config = dict(
    dataset='acted Russian speech (Dusha)',
    targets=['emotion'],
    arch='convnext',
    inner_norm=False,
    wave_strides=[5, 2, 2, 2, 2, 2],
    am_softmax_margin=0.3,
    am_softmax_scale=30,
    residual_init='zero_last',
    momentum=0.85,
    nesterov=True,
    orthogonalizer='newton_schulz_5',
    lr_schedule='cosine',
    final_lr_fraction=0.01,
    weight_decay=0.03,
    adamw_weight_decay_other_params=0,
)
Rows from block 3, named by matrix and row number. Rows with one number belong to one neuron. Each number is 500 + 40 x the weight over the matrix's rms, rounded and kept within 0 to 999. All counts start at 0. Numbers have three digits each.
# fc1: MLP up (model.blocks.3.mlp.fc1.weight, 768x192), inputs 96-191
# fc2: MLP down (model.blocks.3.mlp.fc2.weight, 192x768, transposed), outputs 96-191
fc1.303:532512466473458540506514439553508555499526617517543524518503526499469487528473486572508501479509477486515514501490542420461481494527515499474479467491534520508539561548514531527479535499452537579456488506541481548548517496577526498562469488495502552495462455473483524553428513501506510465
fc2.303:524450516498501529469502498511581519485503538532496498519542526559492517506523551602507553510555498528479462550469527511483560478467504520498459514491518539507499514484453564450518494506532525461534535462468504454526513534508478476457528467475513441556463484510518455522462528439521558540
fc1.304:503513524484492502508516476512491486487534505507491502505504485504492506504503485500491525490506479528499542496517476501493481506498494496507493503500499493532483443484490498493535503506503491494520477523499487473474520515497520491475510529508511487469483507492492475527511502472501482488
fc2.304:485503492506509512514531503503482488487504518481513508528488496475492468492498497500528503530492503494496514503530488508507513514478489486482501508490471510465506468482519474488524486520497540481471494524502506488480491509487481504488489516504484510496500477492493504528522513510506509501
fc1.307:450554481521494374516430376538486474620448520571401542460490494506481481548512559451492461635546556523475377570647563509519499498377479476448532494525555556446479479524494595547451513514526378477531544482532562592467592478520589490478460605612562457504399502491526403480586542512509470477
fc2.307:506425559424495429522516452467562431545543538477578512489440474460491482484449626564505454548504512464503602520491551452437499463533474546593473509360453419486547570546570508615450550438537448542516444457473417519532532461460491526618486556548541553478399443427517445387598585544587525480
fc1.308:499489443521521522479490458529471457473492540507490458479480530494477488540510490478482508504469507515490519476501526498503504508530464501511508550510437548489526521499473503569481518525506518524484505491490454477481519513473516473530512490484502550507499519501540494524511556532512469487
fc2.308:479495524507534475518518480454510478512505474445473485517469474491529488497521500512486498516474531528484542494518469477508481456504480487506472490496470514466519521518533537514511516509459515524510527490529485510478544493527493516528527490491536487494517477527456483484524514513561486488
fc1.309:497530490524493507499478485491507486485500487483498497503505533510514483493512518503491492472525504508498480474506502491501504495500486517491481493488490484499460516521511487492480512516496516500523501481483483504493508497509498477511497490497526495518500489520529517508494496495500494514
fc2.309:494500500510515486495483508481483471495498504485491501502504484504498516508500479512510502500525492520513499499496490500515500499481488503508497499518521528503503490517478516523503507503488508478504511491473508489525500519529504516509503481488527504479481515491490488496495521513484510491
fc1.310:451462524467560468486483475544554554466458438490528493484506463523457543453522472482535468516507434456452562519483470433535498425422472459568486447518486446495569476530580477476449519516566564490512427531504443498500489452591508539605534526542442544499514570487459491544498471538532456478
fc2.310:476503496464412497483540490527474467566476497531480452443439514488471515566472525492484480584544490501457473572530509600517537487469448495496488559550436501494475509535505485502533504474456461450535378483542497493479526496494532385509525479485469489490544503513519612484505418452506478510
fc1.311:493573559504579444520469560523464528570551362493478435512473439570488514618521446441431425503551511479519432527442568501437571514440505528455556547499548434522520492531421515534517439431542566529417518460353549523477437541520468463450491495464558506521507476418503560433470530445488497457
fc2.311:490602449540445512497465478522435470483571565520568536504472534522521569553453466458508479473546535495417489514529385434582490489516501511527481477474480510426534468521486421590541425433592484463468436448501492611486431481525468542602533534486462456484368546471561537536512509527563427538
fc1.313:538574430501412448546518482503465483511486500526445529452535540525557492502516544446508543500512555523468529549509470529445436492434552500534510503511502467556485562480503493401494534494526503461531486566523539524518543469476461416530492441518468540515480506479552489474589518480430454470
fc2.313:478464446471456502500452518495530437486398484513543510471404534554453479541512592490490443504466562555467548435516544484502476562526557465509477529517467519462508518516465496496515462507510463543546516512528546581507463547538545523489493561533508500486539471462468459559545474517510441516
fc1.314:534484551478532449464415495467518520472508485424554481474490487517516506532457556540512526562544511484479489564616526474483541491541559509517496482469487480532460524562489495502526496483485394549478457457507440527413438513530562519453378478437501436456480511420511532473508398585507504502
fc2.314:471409447427574468476543519506538555499530517542582514475528504474471490511546523573503503529465432490479509417613495508554518535470496519533494504447452476523531515495442448539497504426543496520516508480500461465488476423513526473445532557544585491540505487512493487470504457571518499527
fc1.315:484487598462577542503458554522556442496498510542472425559469519485514476464537521429551523553483548565545426486495525492526575413562490538560486551569506568422514461501481510487507529525451488539502454503424512443410555539499487607543533476458471430472507477493532520517484459512515542542
fc2.315:567543457609485428465534564493531546524392591576514442502555454477505462473410484480573518551525474488583507547477513544554473547461377502473423499490578545493485547482503436447492504423497519477504491572522475440549539521517440558590522535445541482412533497583530509475523486463470512510
fc1.316:502543394552537450576617462475495478457562515479495408488529572567532467530497493473535584489549465490465391521523471539481481504361564483517533499514533444512434505547515536457460517484486501424477541538474540507498489513499394555481510508549527595548574449563545491422549493404450480537
fc2.316:535493527468538499456434425541569477521468470552410541425542517477430502444567592494473473472537396514499521490477445463408480533507548476394482486573514475498562566546513420451487486537483495482482466538503518522541526514602486528524480475439546495566486443505578448448555568557467558451
fc1.317:545510534561470535541462485477426460493521511485537406478437540520515567596475532476461428529536545484546521484488539506476551446480529524493463466475529500489484473532499532514504499523480477453514479545511443416533452563492440530570518438485567515492506466391521500547483500515497538536
fc2.317:538535482550505473463579477544511526474531495480474466565513516472553502508459522529488506483443483528411547547531504474517482559514489569407499517490526517506512469487585498495561433516450491434492498485485459481526509392472558504554517481473480496486427486460493492538613527450469485523
fc1.318:444580505467554477435487540566553485529473575462511432529497441384503457368499502492446500449568566541550397491598387507484503475439501514520513542504578549503435480579538473471466598444527477401537556488581507544539412492510418481471458552502631490449397503484549518510529618481417473535
fc2.318:479468476430529490461422537563507538538469553503501437573496607471465386546576459493455407479464490513366441467627546501415550428418515403506558540450460496432456552402414535490493488462466452460458578389430481376488556412540611545442532478528421497474444518417509514532433483545585571425
fc1.319:509484592466532529519420500529568450419563465508461477449412533573571413553536519513554470480456492486412498449502496511528438531548513564488559580468526483550474516477502454508553587495573556574466573415555516528468439543504435467495497426491545559526413489466492520471551429524469462518
fc2.319:454537527618431481477467473481513500504425518539454473520502404479415478528499530494568502481505501554484508489469385562509514460546572523523567444447530509546464523524453518477514473519459414566570522510534466395525530489414498611498413411507505493518459518544488583459532431522457473541
fc1.320:485505483481553486463533583413485483457417511492581454449464533517495547457505558494448535498484498439563458475565451533483496442548487448389544502493478501504465535497492467512513519481467564581471428516518593519488496491597468489492508440458421549551515489657523495429496556529481539470
fc2.320:537543512521547495446492504515454420556541527450546525482551475474492495433458456476516565439450542453456509459549453404518543550552542481438461474578406483533469540482513576488578546454471517514570441517480507560478518499584440386422535458468553440573552487544429496401607521457442410484
fc1.321:467545501492616514511496521429620442471525515507500487503537516375435562504549480528441476463492497473437490552458478526583526516492539511558452501584492560486497490424532540441478494564488519471504511513509543586533419403432549406432513545484527476443491507455484562609470504538453430557
fc2.321:514573547434461500490596515435498512537494514480442507626532480487463529517518531530475507537469467499507441465507505527463464484547548466477554487485470517501470394413556470524406429476524559540535549499462530473542468515550520494567496546418503468500525522495549565566449518502586453541
fc1.322:464512545507458532511477575513404412397457534549469561531500647518498497519541461449496459396429577437448482510474581533472493520467519553582575467457391477460588510450519492496489484417580499540472523469584466508514462500581476468432438531463492490477467449513532467461542589483490481480
fc2.322:482471520550443458533463448391502584589511480438506494532542504467528479495526614549449526505448539468585564469461558488456504497533482536450399552502470510508602532486448479530552506524427448473468521538437578435463484513525554526538510524455479486440507502437433598557578482387587468570
fc1.323:570512497454472555470475415513506573455472580451476495511500502444580473476437438458527483528511471567497463574456512480483498488492438470583523494550511531421522546536524545419486457492490519459531513462558471532555489556483435520417480535468501411557537515499515495437499494498432494503
fc2.323:568473389427509436515494517509597508522510449440510479476491458499533480542497501455531552501537516507533501493462556475483569451489495530412488506428480539547498525556462435475467533529554533440515509450586499467523491444478431520476541536492467534503563427460479446498564492521519562478
fc1.324:500528447443481582461500458500547532509501555554516393522553478530544457534536470528563542581414518458572507449492406509497545430521544460489467497547503512583490383486567468449462456540584552415556528492630420511476523570468507464474499503469371502470592493481427535539478523515484406432
fc2.324:475500565457559579464478555550456521489513455526486529543507403555607511523546449539564519505505456603545529465450567534542408481591539469499450509488503562462564474488495464508543559521520599510472460485510502464455472492609532456451532332437459578495510542530558541594428440587510443521
fc1.325:517462529430592435477455471443498490438491436491528545522493623528489461576439487604502465426522437603455422486507493480526574460512372536424547406464494528528412494483416532513535451499494493495483490523417443382472477431390471513519554587479471513513474472545476510544575395495495529458
fc2.325:452466600471483547519478525493653523434433459478603557476552480562486567511459558483560502510644548462468500428521557478551483519583457355465548518438513448446625590496538489435554542501529576504430420538542598478476592442606460428580445422401597439466434483488592459478583579467424510483
fc1.326:502479492463509618501548449509482425478503557523477515486496563515546519573475508517432431396543469463469461468501505511479455489481514480495489454505504449522495522552523533541447419554538568523582563559493514510465517520452521528496538542385476498470473498563544560551444521472465461527
fc2.326:445469507565529584543378565426505442489512523577466436570509468417478574543526371554451475488552470483463467504506475582521486565516457410533529450473507550422571563458548517517550463539459530456551599425579456457488518506561489594543480476458498574548541557523586508435532475530492517555
fc1.327:496525508521471502492422474502542514503489456501463523544498495538501473510483532449479543598512504510506520482472531489438481463511511509471468506439458477471488482491560557511532490512486491567481500452524521487476458549510509517447465549520509531500491552471527496497480486455495505466
fc2.327:518479458514548508499531506465469506509505533475545551531519465485496527526510481472447449513481522486602532467567520469519551507504493506437527473544432444484530497483536509511512536545445497512472514467502533464445458431499535530485523509485493472489567563501510467456464520564476473532
fc1.328:510529508498471489489528511502511531502464539511520516443511478486529536521473514465468480532521492514495493499524491489513455508507501518522509514479517467526508506527482474543514514510522501522500533490495504498489489474504495460470446481521520478514529474525497505489505501530499510522
fc2.328:541502512509514509492535476497476497523537495478496500512504464490510478517448478539465500487496523507500468495525515504523495528524505510506493519501505510466496483520499507484515498519519534512475492509484494516530476518496483511477506514514483505502471502515494473493482504475512461490
fc1.329:553547448440454403456491583538539476501437568449480564387482519397508471540500416572434452578612495551439439558460456520509601543580590481416529488573464449541511496493509439569550496481551467519372542492534494510516539522571505539577458573469428444524536463488613553453505540430573463525
fc2.329:607565457596492466465515542460506448457622541487438422461442589529514486482458371472464437426456461612576462509502476453509411524479458458486449524516528507492426505448479393479522471492539596529466630411454521516520496558551441456425498462497537422488491490448522494490523546533552463507
fc1.331:534459505473476483479498473505495509479517514516503514466516487485538491544496484503498474474484535534536476498528509497499527489493491506527564529488527487517535525523562499458508488497539459479509518496478524513498513492546502513500540468492514485490505502505490511473469470529495465481
fc2.331:494524508468502489502486492519503457445534481463504489510487497480467528506520437452512490509549505500517494458507528496474484533492526479499483510481510501501492472524505537499495501489461506502456469466475501494523504524486491503528496480509504487489505531506494510500508494540496483520
fc1.332:480520497506467525506500503443533555452505434494489504497503541554544494516424535506522520472507501479485523461463460575508534478544519445510466497497553507513499474560502520430516538502504493439494512483515499526530478499549467490465472463507577456420507450432444517519493526481602528527
fc2.332:506418450428392517496494498525490532427510512477473531495500474523466528532459480532550545498470479459470428491478500507457601427493497474558474479430512462503480526523580490494523547478488430538547486473453507541474462515508510514468490452508548473565479501512432447461412486581523510447
fc1.333:512468474430525476524488547486503526543475542515473479482496537470488542541415526542462509488457484564472501508462476480460493541466469473514458503564565540494455510527434507509515547515497518488486495495505471472491526548500523556470550506517523526397571478506501471534555534503490563488
fc2.333:501518523544494580534478502529454477546525501502478515500462531517503459507452437522504495537452487506570485536537481442495458484489467541469544481480510492482538504533514458482462421480528474535490543490440502527559487476493540522493498455531545507542562499496521479516538528475515494464
fc1.334:486442426473612443558564490497567508499435408505574506434464499539496478523394504509454513603466580492448535442566476451506570507517530525554437488457498562577400420539453539509522531448592484511441421613480609597515503524487528508506541455404503467485580482580518538586469534504492590420
fc2.334:444581433478421446577472542455601547614468537509467488469454493564466569497504557534454457474468449552492540483536482509452514541654415440278519474594469468545533617503501488479519520486565417536441401541502430507510576514507457475603408531490513458412446521464492626485398420474527433519
fc1.335:442493492503501436535489508469512452450547474493532524527468456465520565550534446505506439501509512449502474524489496486489517535532586447493475499448515472535481544532515512536463499486450495510488504510503494486497500460426483496497553501474514508500519537443472455459472509407443529519
fc2.335:459575500555481525578463459532490494493477504469498466539504492559544438503497523513499463513501483476495498517468492468566494564456507498517420438564500465531519497426568531493522531459551504484489470487549489544519453526451534484542451500523477510514512483485456438519465518506497532536
fc1.336:498464526494481528452514515520595501518562456508515514518526587520523546543517497489539481522525501483494535541530493463474562510575545481479450553560503506525504468504507530464547561427497500530488450492444488538535460509478525461447496509476432518549508497486522481517540489497495557447
fc2.336:523378420471455467486487509540471521555549515503512574479358514544492493521520502502525516577571449499526468449506550512589524531537460495507535478483523525509560538525481491538515542457507504427467387512538485442492507463513443547513470509519557492485469457450507560486522479486435526482
fc1.337:513514499506490501499495489509505489506509522506510534508495497494481479496496506510500477506493502481511508513481495513490502500513501516493509486508485488501494513488507492493507487482491501516490498504501477502505513513481499504492528501500486509498506518492515510507500485511487514517
fc2.337:506493495499514520513489489496498504498493500500512487512495512517479515505503515505506497475489508507516471510499508498497503512512509492479505511497516478491499492503505504523534481511513493494485501498504493511490472499504505482492498485503500481503504515496508493512501491493493515508
fc1.338:476536520508492460460507524483509465523507505524465505562490576491478483555462512464486452525500450513456474437486509491538499519484532461493574570524469510443425491533504511548496481490484523489529458467551471442541475516472528493543502454575480445559504527434470578517500455446495505472
fc2.338:501504527469477519533491502485453459526500520405570515461450484538471418518498545457503489543481526525519479526426526433509470579518517496483431480493493504501485517546406482452520514446514535514507407514471436512509511451512513503577530462512535540566520499457425472504480535483506518488
fc1.339:498506493511502504498490484487504491493505522503515531535511476537513507469482486509504513505521508473504500478490490487514516493531453498511502463495483492506484480516506480530495509511524498467482511495516525505488525526486512512504525505490478509488489483509516511488474469523501475512
fc2.339:491492505459506508500540493485484503490509497509501487515500500479491494512499457512518494492514514520521485509494515492517509504491503483531500481488498510465487500509490496475479507509473477513508519502497486522486466516489509510497475498500501504483493535467508513497476512486502565487
fc1.340:435469488443490502405412515503423525512505531499553517432538480592397490441450437520524465418497419510516510471535501500503498455422539531443460458508452445490483513485466611485481476554527584546418512479451493550545502519557467408485464533473472605551509512474544569472435532504531527535
fc2.340:485561483493551481539496491484503448514490526442504466516510590527410439578530477503548534539584439523586534512463571520480540568543468514563556419473447550501471447539443499459527433440469464532506530486506486486547459533578496517541524490491545472480469469508569454478511434413473584452
fc1.341:538388538532574476516500574516565518420501447444489465502507542444593526489395468525496510491570549501447550491555493494510483511608449388470475448474540509480385446489512503526440447432530521506532434487544471524504409653484522527521495469469510406561470542535469511496414499428492534514
fc2.341:524609424624588451551498430494543462551485393444460442427555475470550560502528550502503461488510482494509402501509461512504570504549553568522471481556433449414602575391586494544505425504515487452570484474396423474459510439497502510422405531463447462529502529465517576475540554477475466566
fc1.342:498485516502505494515516537451520500518482499528510456501527513517498479496485468518538487505499503513518519511469473502504531496469472509531502498482487511498503517495512472510501496510478479526476551519519489481484508517532504492459520502497483543479470490497473491455515511497478486493
fc2.342:493522494540517490490453506510492494518477497513486513500514521492488492459498486494543528450504489523510499534460486520499499500514506485525486489501471532497514506487491508537514487509510510497518534522554515499519486520493470545497473476498482476484515504515541510478517476455489505512
fc1.344:496491521535468501481492462395521463464466491555490508552517517469542498505576483521565452555494587509520480480501555483531497503531459513473403476510491492508514527494528489454540488539495602447509509426535531547504466502475427539432460597485533521421521438471489547457541516536508463518
fc2.344:515419516472493503500493509563524525464533525493465521457524465523493531451465450494549482483503499498533437432533515474516433499534502499504553432520488440561546493448530537577525518522541608548534540500518489528457562435495447537425514445465482445514468549560451431559422561525491484545
fc1.345:534469564469515508431486518518498505488637414519499492454455537456364460550555517598505455444491520541483545527555319450484495514499490493471479431496540522349535525481465498472522486605517395465481565512530492481521403489534523536528554498564426564513448548489482518516481378528488516520
fc2.345:501519465567498539534466426448515440457532446545455558542455513479407540507531524419532562527515487587437498526576512579536473512481541453482484496493473448470478498415507449486581417567493470524508506532538546501555581488568510520467427545560505532453492524473552556426468406460464455491
fc1.346:486486579509501522554520522535476544457506483515499480510480491512522507560479466493480524518492483485484525484534515471484487514471496567476498515537490473475495468478515524519491518529537509479540492490501545480455491465530508497451458455530508521503458540492539452515534498483524465462
fc2.346:495511496532518539492591500507451504462484472500526454497482524489472534488456489515549441553542451503504514505516471558526571503517513465549482518464528526494491532474524479502500526534471504495489470522470507494503489458491504567471503494518506517549479524503525533520536493462536495470
fc1.348:490490483510483504522445535551495539480499494553517511555480539460522513500548486594473478470513490505468531530482493499496526474511523537510514530526507463520525469516499485553520489508528503485495548500548528522537473516476525521512551514550439508472520461476494489492491471466501530542
fc2.348:523513478539542503598500434495473475518508408537484537559510513547472542550503436563488496514552520493452535528504528509534486503511496462486441499432493482462496493494489507478527504457530509470553487486473499491525517505470540510530540507536473534533528584487469486499490502510498482568
fc1.349:451484516496446501560474475490478517473491495510506488514488476489521523462492478487528533466491476527530521471431522505459498494533488509537500516492484497499500494491498479527483480482501525534522483484523489458474486502503490543485487522511500501483513511492517478506503505488472531513
fc2.349:508542497522522504471495493501490503544476499530519496489494532486517458490497503477530479522497497495507498561492488487510513490475515500506490479486535502509492512481501509495488528551500483525509535524531474497523471484519515488510437475507467510486499526490504492496490513520506496474
fc1.350:559489516573525468451571553547474444413473484570539480503460535472478435430441505482502501482564546566563532489505419491459596523454509556517500454497519401534548522565508494544524486551547463486514481584385490443403475477527442482556507573453557494491475431476514570548515476504497553510
fc2.350:436528530484545513461438477506534513461506536490580443488494465466446431459523473510455586591488535457535445546546625589518556494574492489493576548525465555519472511489490567501459427519534511488563494552520524536482527529508530489500451529384493433534498526486484568432558506516515510537
fc1.352:525514505501521497483494489502529510504514512508489476480486518522489484532495511472479526465439485526480476498460476473494496477468493511498498486523520523504506470504481511514502506538518481487499497533463539479519505493513500499485518497474515497478447515478514486502530508501502537509
fc2.352:523463523503494444509514499477495491488463446514471498493493526463501497540494457476450490479489455520498489522506505482516505453480478538527499518524509514460517487506500451522497467534467494508543494546474487448507535473518500495484479472495534506534495498487524509546483524504499522488
fc1.353:518501517499499511511455512498489510474498502493498512487481494515504488486488490492505496495504469484468510526509506503510504518518500551463497511490509502507477500528499484517507492509481490481473517509514507480486479525491500499494499502498479514506488513485499480468501533514496476502
fc2.353:508496509526484509505510479502513505519526530514519500503508479507490491498459490536513521471516480500502473505497476507493494489513488502520503478503490494506492490488509491516471508498520509500504539476470491488478514494500474508496473507515492506518493489502507468461516490496488483507
fc1.354:520523529504480508479517494515521477478475531463482519521513518464477422506499532482476425534508492473530539510576502506485545562509515507517494449491534462390413535457545471517503450454493482469550526525480544562474460536524527557491537491489430480525514530521545533511436419499484511536
fc2.354:437487495441493518486528472479541572493563476503557451463530550535468480509474465484530479452504469526517545474539525537491479562437492484496513499459594504493478464548437523521474420512462541501495441539516503475512493486553468488496475548524588528515493553577476487486580462541471481449
fc1.355:549526564502528488548516470543478484503525433481531493485485499478548470507557477534533501516544524558483489475516514475500455439447489488490473518477423497516375456550491534517485544509455551499540421546494496500491515472469477531492444523504542489516536528542482452442484487452476490454
fc2.355:499523535563528497528492498586480504437434429495472451582496560566502459514533498497535504505501470491559473476527479482558538562448516508471443473511517468570540467453526483556539546523440528555441503561541472503527507459536497426506518511528435530522499510483542466485537522416531493461
fc1.356:462444566489521481560475511503487483442523509522514454411518520612442496556469527442540437451452521502461412459462523444519399509594529517495544535480501564481567437473495484458503543576570478510512500578518471449474426526455471539526420455436437496472532414499554526456523528494546503512
fc2.356:508507525518516557503486438531566494472529482485433543487434488512493449560504479392562425490447532426495459497505484552483481485477576455541580511552499539385531487463421450543566511500509493438514600546416467525541517563458476547548466475496470560524513472436451420452576441475476516594
fc1.358:509498450437494457484553394517489497522400504506455469464518483475475479529435474467473496447522479418519461435492483502560549492495488561541522515527535501464490488511527513545517447445497478488550452472457519465483474445445480421494433430502505482454483504439540551514468539461469452525
fc2.358:510498476486536573468504435507488474566448530449519512465538493493475477463536496523519424515542448443528448489445442491504497551432519474542475517451514464486532532455503463509537399430478485507502511568493502553502470500467505581463510484403469519396534496545533564580445513487566489539
fc1.359:497481501497488509512501495502472536498487515489526471486492502504527493464490500497510478504491491483502507460454493524485501506525489475515496512490493497548490495482497504519494505510517463519497488517479522469489516546518485518493512552491518503474495488509509507484514533506480488535
fc2.359:536507517527494517478524480484502514486502529491513499497506493503511521471486485483503487511494510476501512520480498519484481497491472519505504488481484491495486499502515488461511506523490518496514487475499509499518503516486493488490497513498487481487477488505502496481480509479513505513
fc1.360:480542516543560560494472518454462509507467418517444531565479468506501515503479448503496514436556462399564491529548507525510561480567472490470531522509510496502493470510472508513475545546572521429502463504552500486471490481475552438485468447501497540573446498496502565556534483545498510505
fc2.360:535476481530483531423529515493542461490475501437539514465538490494483484488550571528473488501532465490542511523492488476473469484498556594509421439423530497526538587479495407554470518516502431516533530504454474547397493525450450503524517495510494495497498597440529517504490541469459518459
fc1.361:445615493485438461508519539489377375548462535484417566561407473465525507519529436579571503462499529579550529552562479523497546498606565505639494490568512530559423387491559622530415499538478552478473446524630437549491554592559531413462495417517453434623507489480503514510495555414548614469
fc2.361:509510473550508540495358559553403488463350459584501483435475547459429518479506519526520547505532519463451374458486511402505533427458535486538489503455371402542533523406418580529550500560523459535604479538472479424402505506454443502483497473558599541511548609457504549543533480576439566313
fc1.362:523454506522537514555502504530452505459481564502532587484506489571487511462544463528483503531476471523498485468527432580536522505475484522492533433448466550458531482458494523520525542487475523462525486535531522530456517528509465471491521514501563509531524491444479499486512510441542497512
fc2.362:548494515496523521473528456537517507457459515506505517477544516491510524529574447503472508499488457500520516529453517537539541487485456534545525494531481499510570507583561500510501463474507436586496448534516525472505508498447510481512474495456541527481533434463574505479517534518550520476
fc1.363:491568610492459556491460489486577459479455373460481569535432629475469533507556576483442504413456530539463456607472557542470437519445466464559544499483500415550506466507511493546524451462511418507518508550408521385577602587566500504528496390520450469442442456416469508549587604479530579482
fc2.363:529479384474469472513442542513516554442479469548480503545469514492537547519509491484436572507501494476476554399516550589460470429542401485501656522458481484535413529694470470487465519472432475385417412468499512538517484399585473382594425468589469612489570455428551495507484457526593597593
fc1.365:574543513478507521475421497517440556554523541523479448511510467493571495492478545518486525531476506466468516508442515525533529465547515495497531534535472533516581434521515512512523458498497517487499538420546496511473545530488494518565414519458522559489526446421626486472502474513459462532
fc2.365:494483485475513534491522502491511460452505465495450520486498567499498491481564476514524509556506543524465457545499528427493485489543537523494485512531465480490494565500476442508507491519466540530485480509522519477409478502491566458500495435531512514473471519448471515486478490483561464462
fc1.366:507499516482492511486493496511502542488514506475525489526495495525508524516470464526482523494484496493524502539506457530496517456510521514487501497485491523429478496489519476512469501513477497533490544530510500501520510437479488546475509527484536433495483501489455539508500490516470553487
fc2.366:473481468496469567479467478524525469487545516506534471492508521516516466497528559488522485510541492489549541470492466475482501567469525514496506516460515487501479493482527511511499514545548483453492508524521493471507487518528524480495504519477515488478524469522514489463516461473440501498
fc1.367:523518443433560465527420393523434464408508350510434532583467598434507425397439469466481477384589507450574477498541515569502395515523509571516580509493458534499437431475569493482513532512489505531452381502454587529498561542420483551486372509505392471592557504467571453460530396512420498497
fc2.367:499483503512535478508538520530509453495396484524532583428604490403542465590436606493489576481532508537442557532478428492580656542459469533529412522522512573436437498473473583408603445528481506558627528498494319486527595569541467411468503486438534556532584570442503413493452581538425500631
fc1.368:529481488506516562505475513497511508506531509467481505497495524502490524503494519470527488472508476519493475517508490480496524515519502509471494506511523507499472487508510528525506515485519514513523525468516511509535503512509483494518511488494496488474483492481479528477545490543520495512
fc2.368:535518529506481547469514480493478490479490511518498489503489487551487482528484512502517473501512500491532508496478507504491487473505489488480510467496485528499501507506483488480470492505496482520521510475499531482508511496503535538496524473507493491508490512521519518477498494476487514528
fc1.369:525476528558546532529442531485581482498548532496472602521547457606462557489509520546496544404465483570564554399430450517530442422482528477522483484526503508540462481479483524504492505511379475462477520499482572489469495552542464477504458529476535545498529431513457441461492508549473503498
fc2.369:533498564546426535487595379609560430332483562497470540505459490507540507508509523602453492505488520517550536499559464456560461512497394446568507502510567537501524499504468444429517533482511507593446566491450465499552523570513445496521531476454435429500610473448388514482546517516489478541
fc1.371:509487497470500501501457452522490506455497492560518541494483476441567534494580432456539478521460434421433465533490448536553535487552524629423496533552443465546606577523467426641526561523517510505555478479467540544507505557464497528465503552529524529551523495572464503564485460536491499518
fc2.371:509566614533510501469503524504498505479514479571410454541465427535485502552529499492553441515489465473494508518436469552490442495487426483536472553437435430502481549439483519512564460470593510517464574475619552454562561427478423499469510487480495478539528467477407515492447480468526434598
fc1.372:451520542540459525472492441464483531515541383555582498453439392490477509558563557426525465553551414449495469539510437495503526509539558534531443486510512526469501531446402452514588442520449551529635462551561395496469560573458563455476574518351453555483441498482515527473559490554466543386
fc2.372:447545564516483467476486483482566498407463532509550433445474515461459482566509561464450436592425467460491502448498569472553519493523453476485564494357465441478462468547442467466473453479542491446465601463605538569475462516418416486576388593545499471482496443495444545450466480546463497555
fc1.374:529494478505419540483489519521490510492516490506506490529527494463539520537498479482505487479488478494491511504506509467494476519519537506495456507488524481492481535493461499527494539451474476503492525529541485498536481505498470519488500525484459533466458472515503513488454512488482487503
fc2.374:525528476497479498506529515506524538540494532448530542561503491508518474500477475520533484534495570510501453508517516489509532480505477479501507496477472473501495488533545527445524520487514523459532519476539530479512510491494495505489494523507494450546501512500469458533459477488532469480
fc1.375:554528486470444445556551447519475553523469476532534570533478541508482491472511507501500492449433505525554432546485413471541526508475502495484454459559519479521522491630500507491508515481478441547484569481477449543460538549444469550490519473532470459437532540421445420487487507481494482537
fc2.375:475451539541556519508456514445489552474512461529553550539448522460452517460535512512572543497479445523424531507413516487477558496444495528483512534503509514467498490417519523555486495483518519524552539482472496506493524529444492478494591486499502567538529485515501513506481464497561454533
fc1.376:495496525497495509501501495531482489496486510483511470490485500502536506534499478508480495493468466495480516497516497517508505525508497545489478502483466498468508471505499496497501498536513509516502514488487525520494475475498500512509527497486482474512486502483497481498540508449503498496
fc2.376:509479491523505479516496485513507515512524495500531485493502512484499487515469512503511516483492490509513519483497479506504502476491506502476496524500500527501486494500519504506515503506476511516530510487482505468499516482472487526473491493512502523523484509528496493510527516500484483481
fc1.377:519499506513497493496505476497526495485492483522497501501499503483493482502514492508521476508533475518510492519526509488489492501504486493505491511496503472482510520488521515476490534501496511481509501518509497499524476506516511520474523497513497493474481549529512490502516493491504487508
fc2.377:484505488502478488487509504506506498468500509509512496496497500494495498511499512501484503495542467500508511523516498498515494514496501490501460510501497525522483504492493488506499507512489523490501514513496483511520492505499487484513485524524500507495507514512476504526494488504520515492
fc1.378:505527492508490507529498489480519510507492496496495498479511496487497492503491495478493482496506491493523517497474513518497497490491489463495473535501475496506516505509488489494502488504507496494512485478496475511535520485496493475472491483515491515521506468501479464487510509514510520505
fc2.378:512501490514504505490504514512502515509484498467494510499507516484499507495539496532502517511517489529512490489485495500484472503519492527498512485492536494485503480517506484514495483497504517495479494505485511517507518509514501496479471507515484518495502505509496470499486474521489511508
fc1.379:456459541557515473456486506512514482542545528517544561442487530502448441557411467517473460569539543442484332587400513494520498440519526554391579539424584394421480524526510467514459569432444474479500525537523539413559543495437528471466504499491506511416593488405522487524591482397494544493
fc2.379:486496569491427570472427443491451459549571522545365410507526498484575458513426419462455463528446483498487469565458543424472502462481463497460572516464457501474498520453508500494519527599489518407616483581483511478472474471573559478500468421499530587497481538658466500493528483534446458573
fc1.380:463502469531527486403499498517520542524500497540557584510556509537455501527507505474516460473491577491572525460485461463516479537527563483639561516480463476445552577468467467523565560562465505543535552515501452504439509508511509529529542479489440498536507442534456586478495462500503465561
fc2.380:560550452472504564507495466507532547533482522453519468503551468452501531507453519442507483497484594515542528445478493468572445603565482540424441526487560477499524468490477455483439507492440463543488524442529529571598499489484504542458484553559452511552578453497519533510487494534445475462
fc1.381:509496513521494505492500483497514507484507500504507504510526538490511496490494509482524498502502492490468497498495506480516496484505505467504501513492497480494509510511477493499519500478497498492484491515473489502476502507499493490495506509503507530495497493532502495496508497485475503494
fc2.381:486519499474503517514514483469501512492493524494497506481541525535499531483507490487504501508492484480499506491474509497495486495498499482501530506502503506492529483501501520506470509528499513497477467509531499514493489491496481514505488495476497493505514519500491474520494478481495510478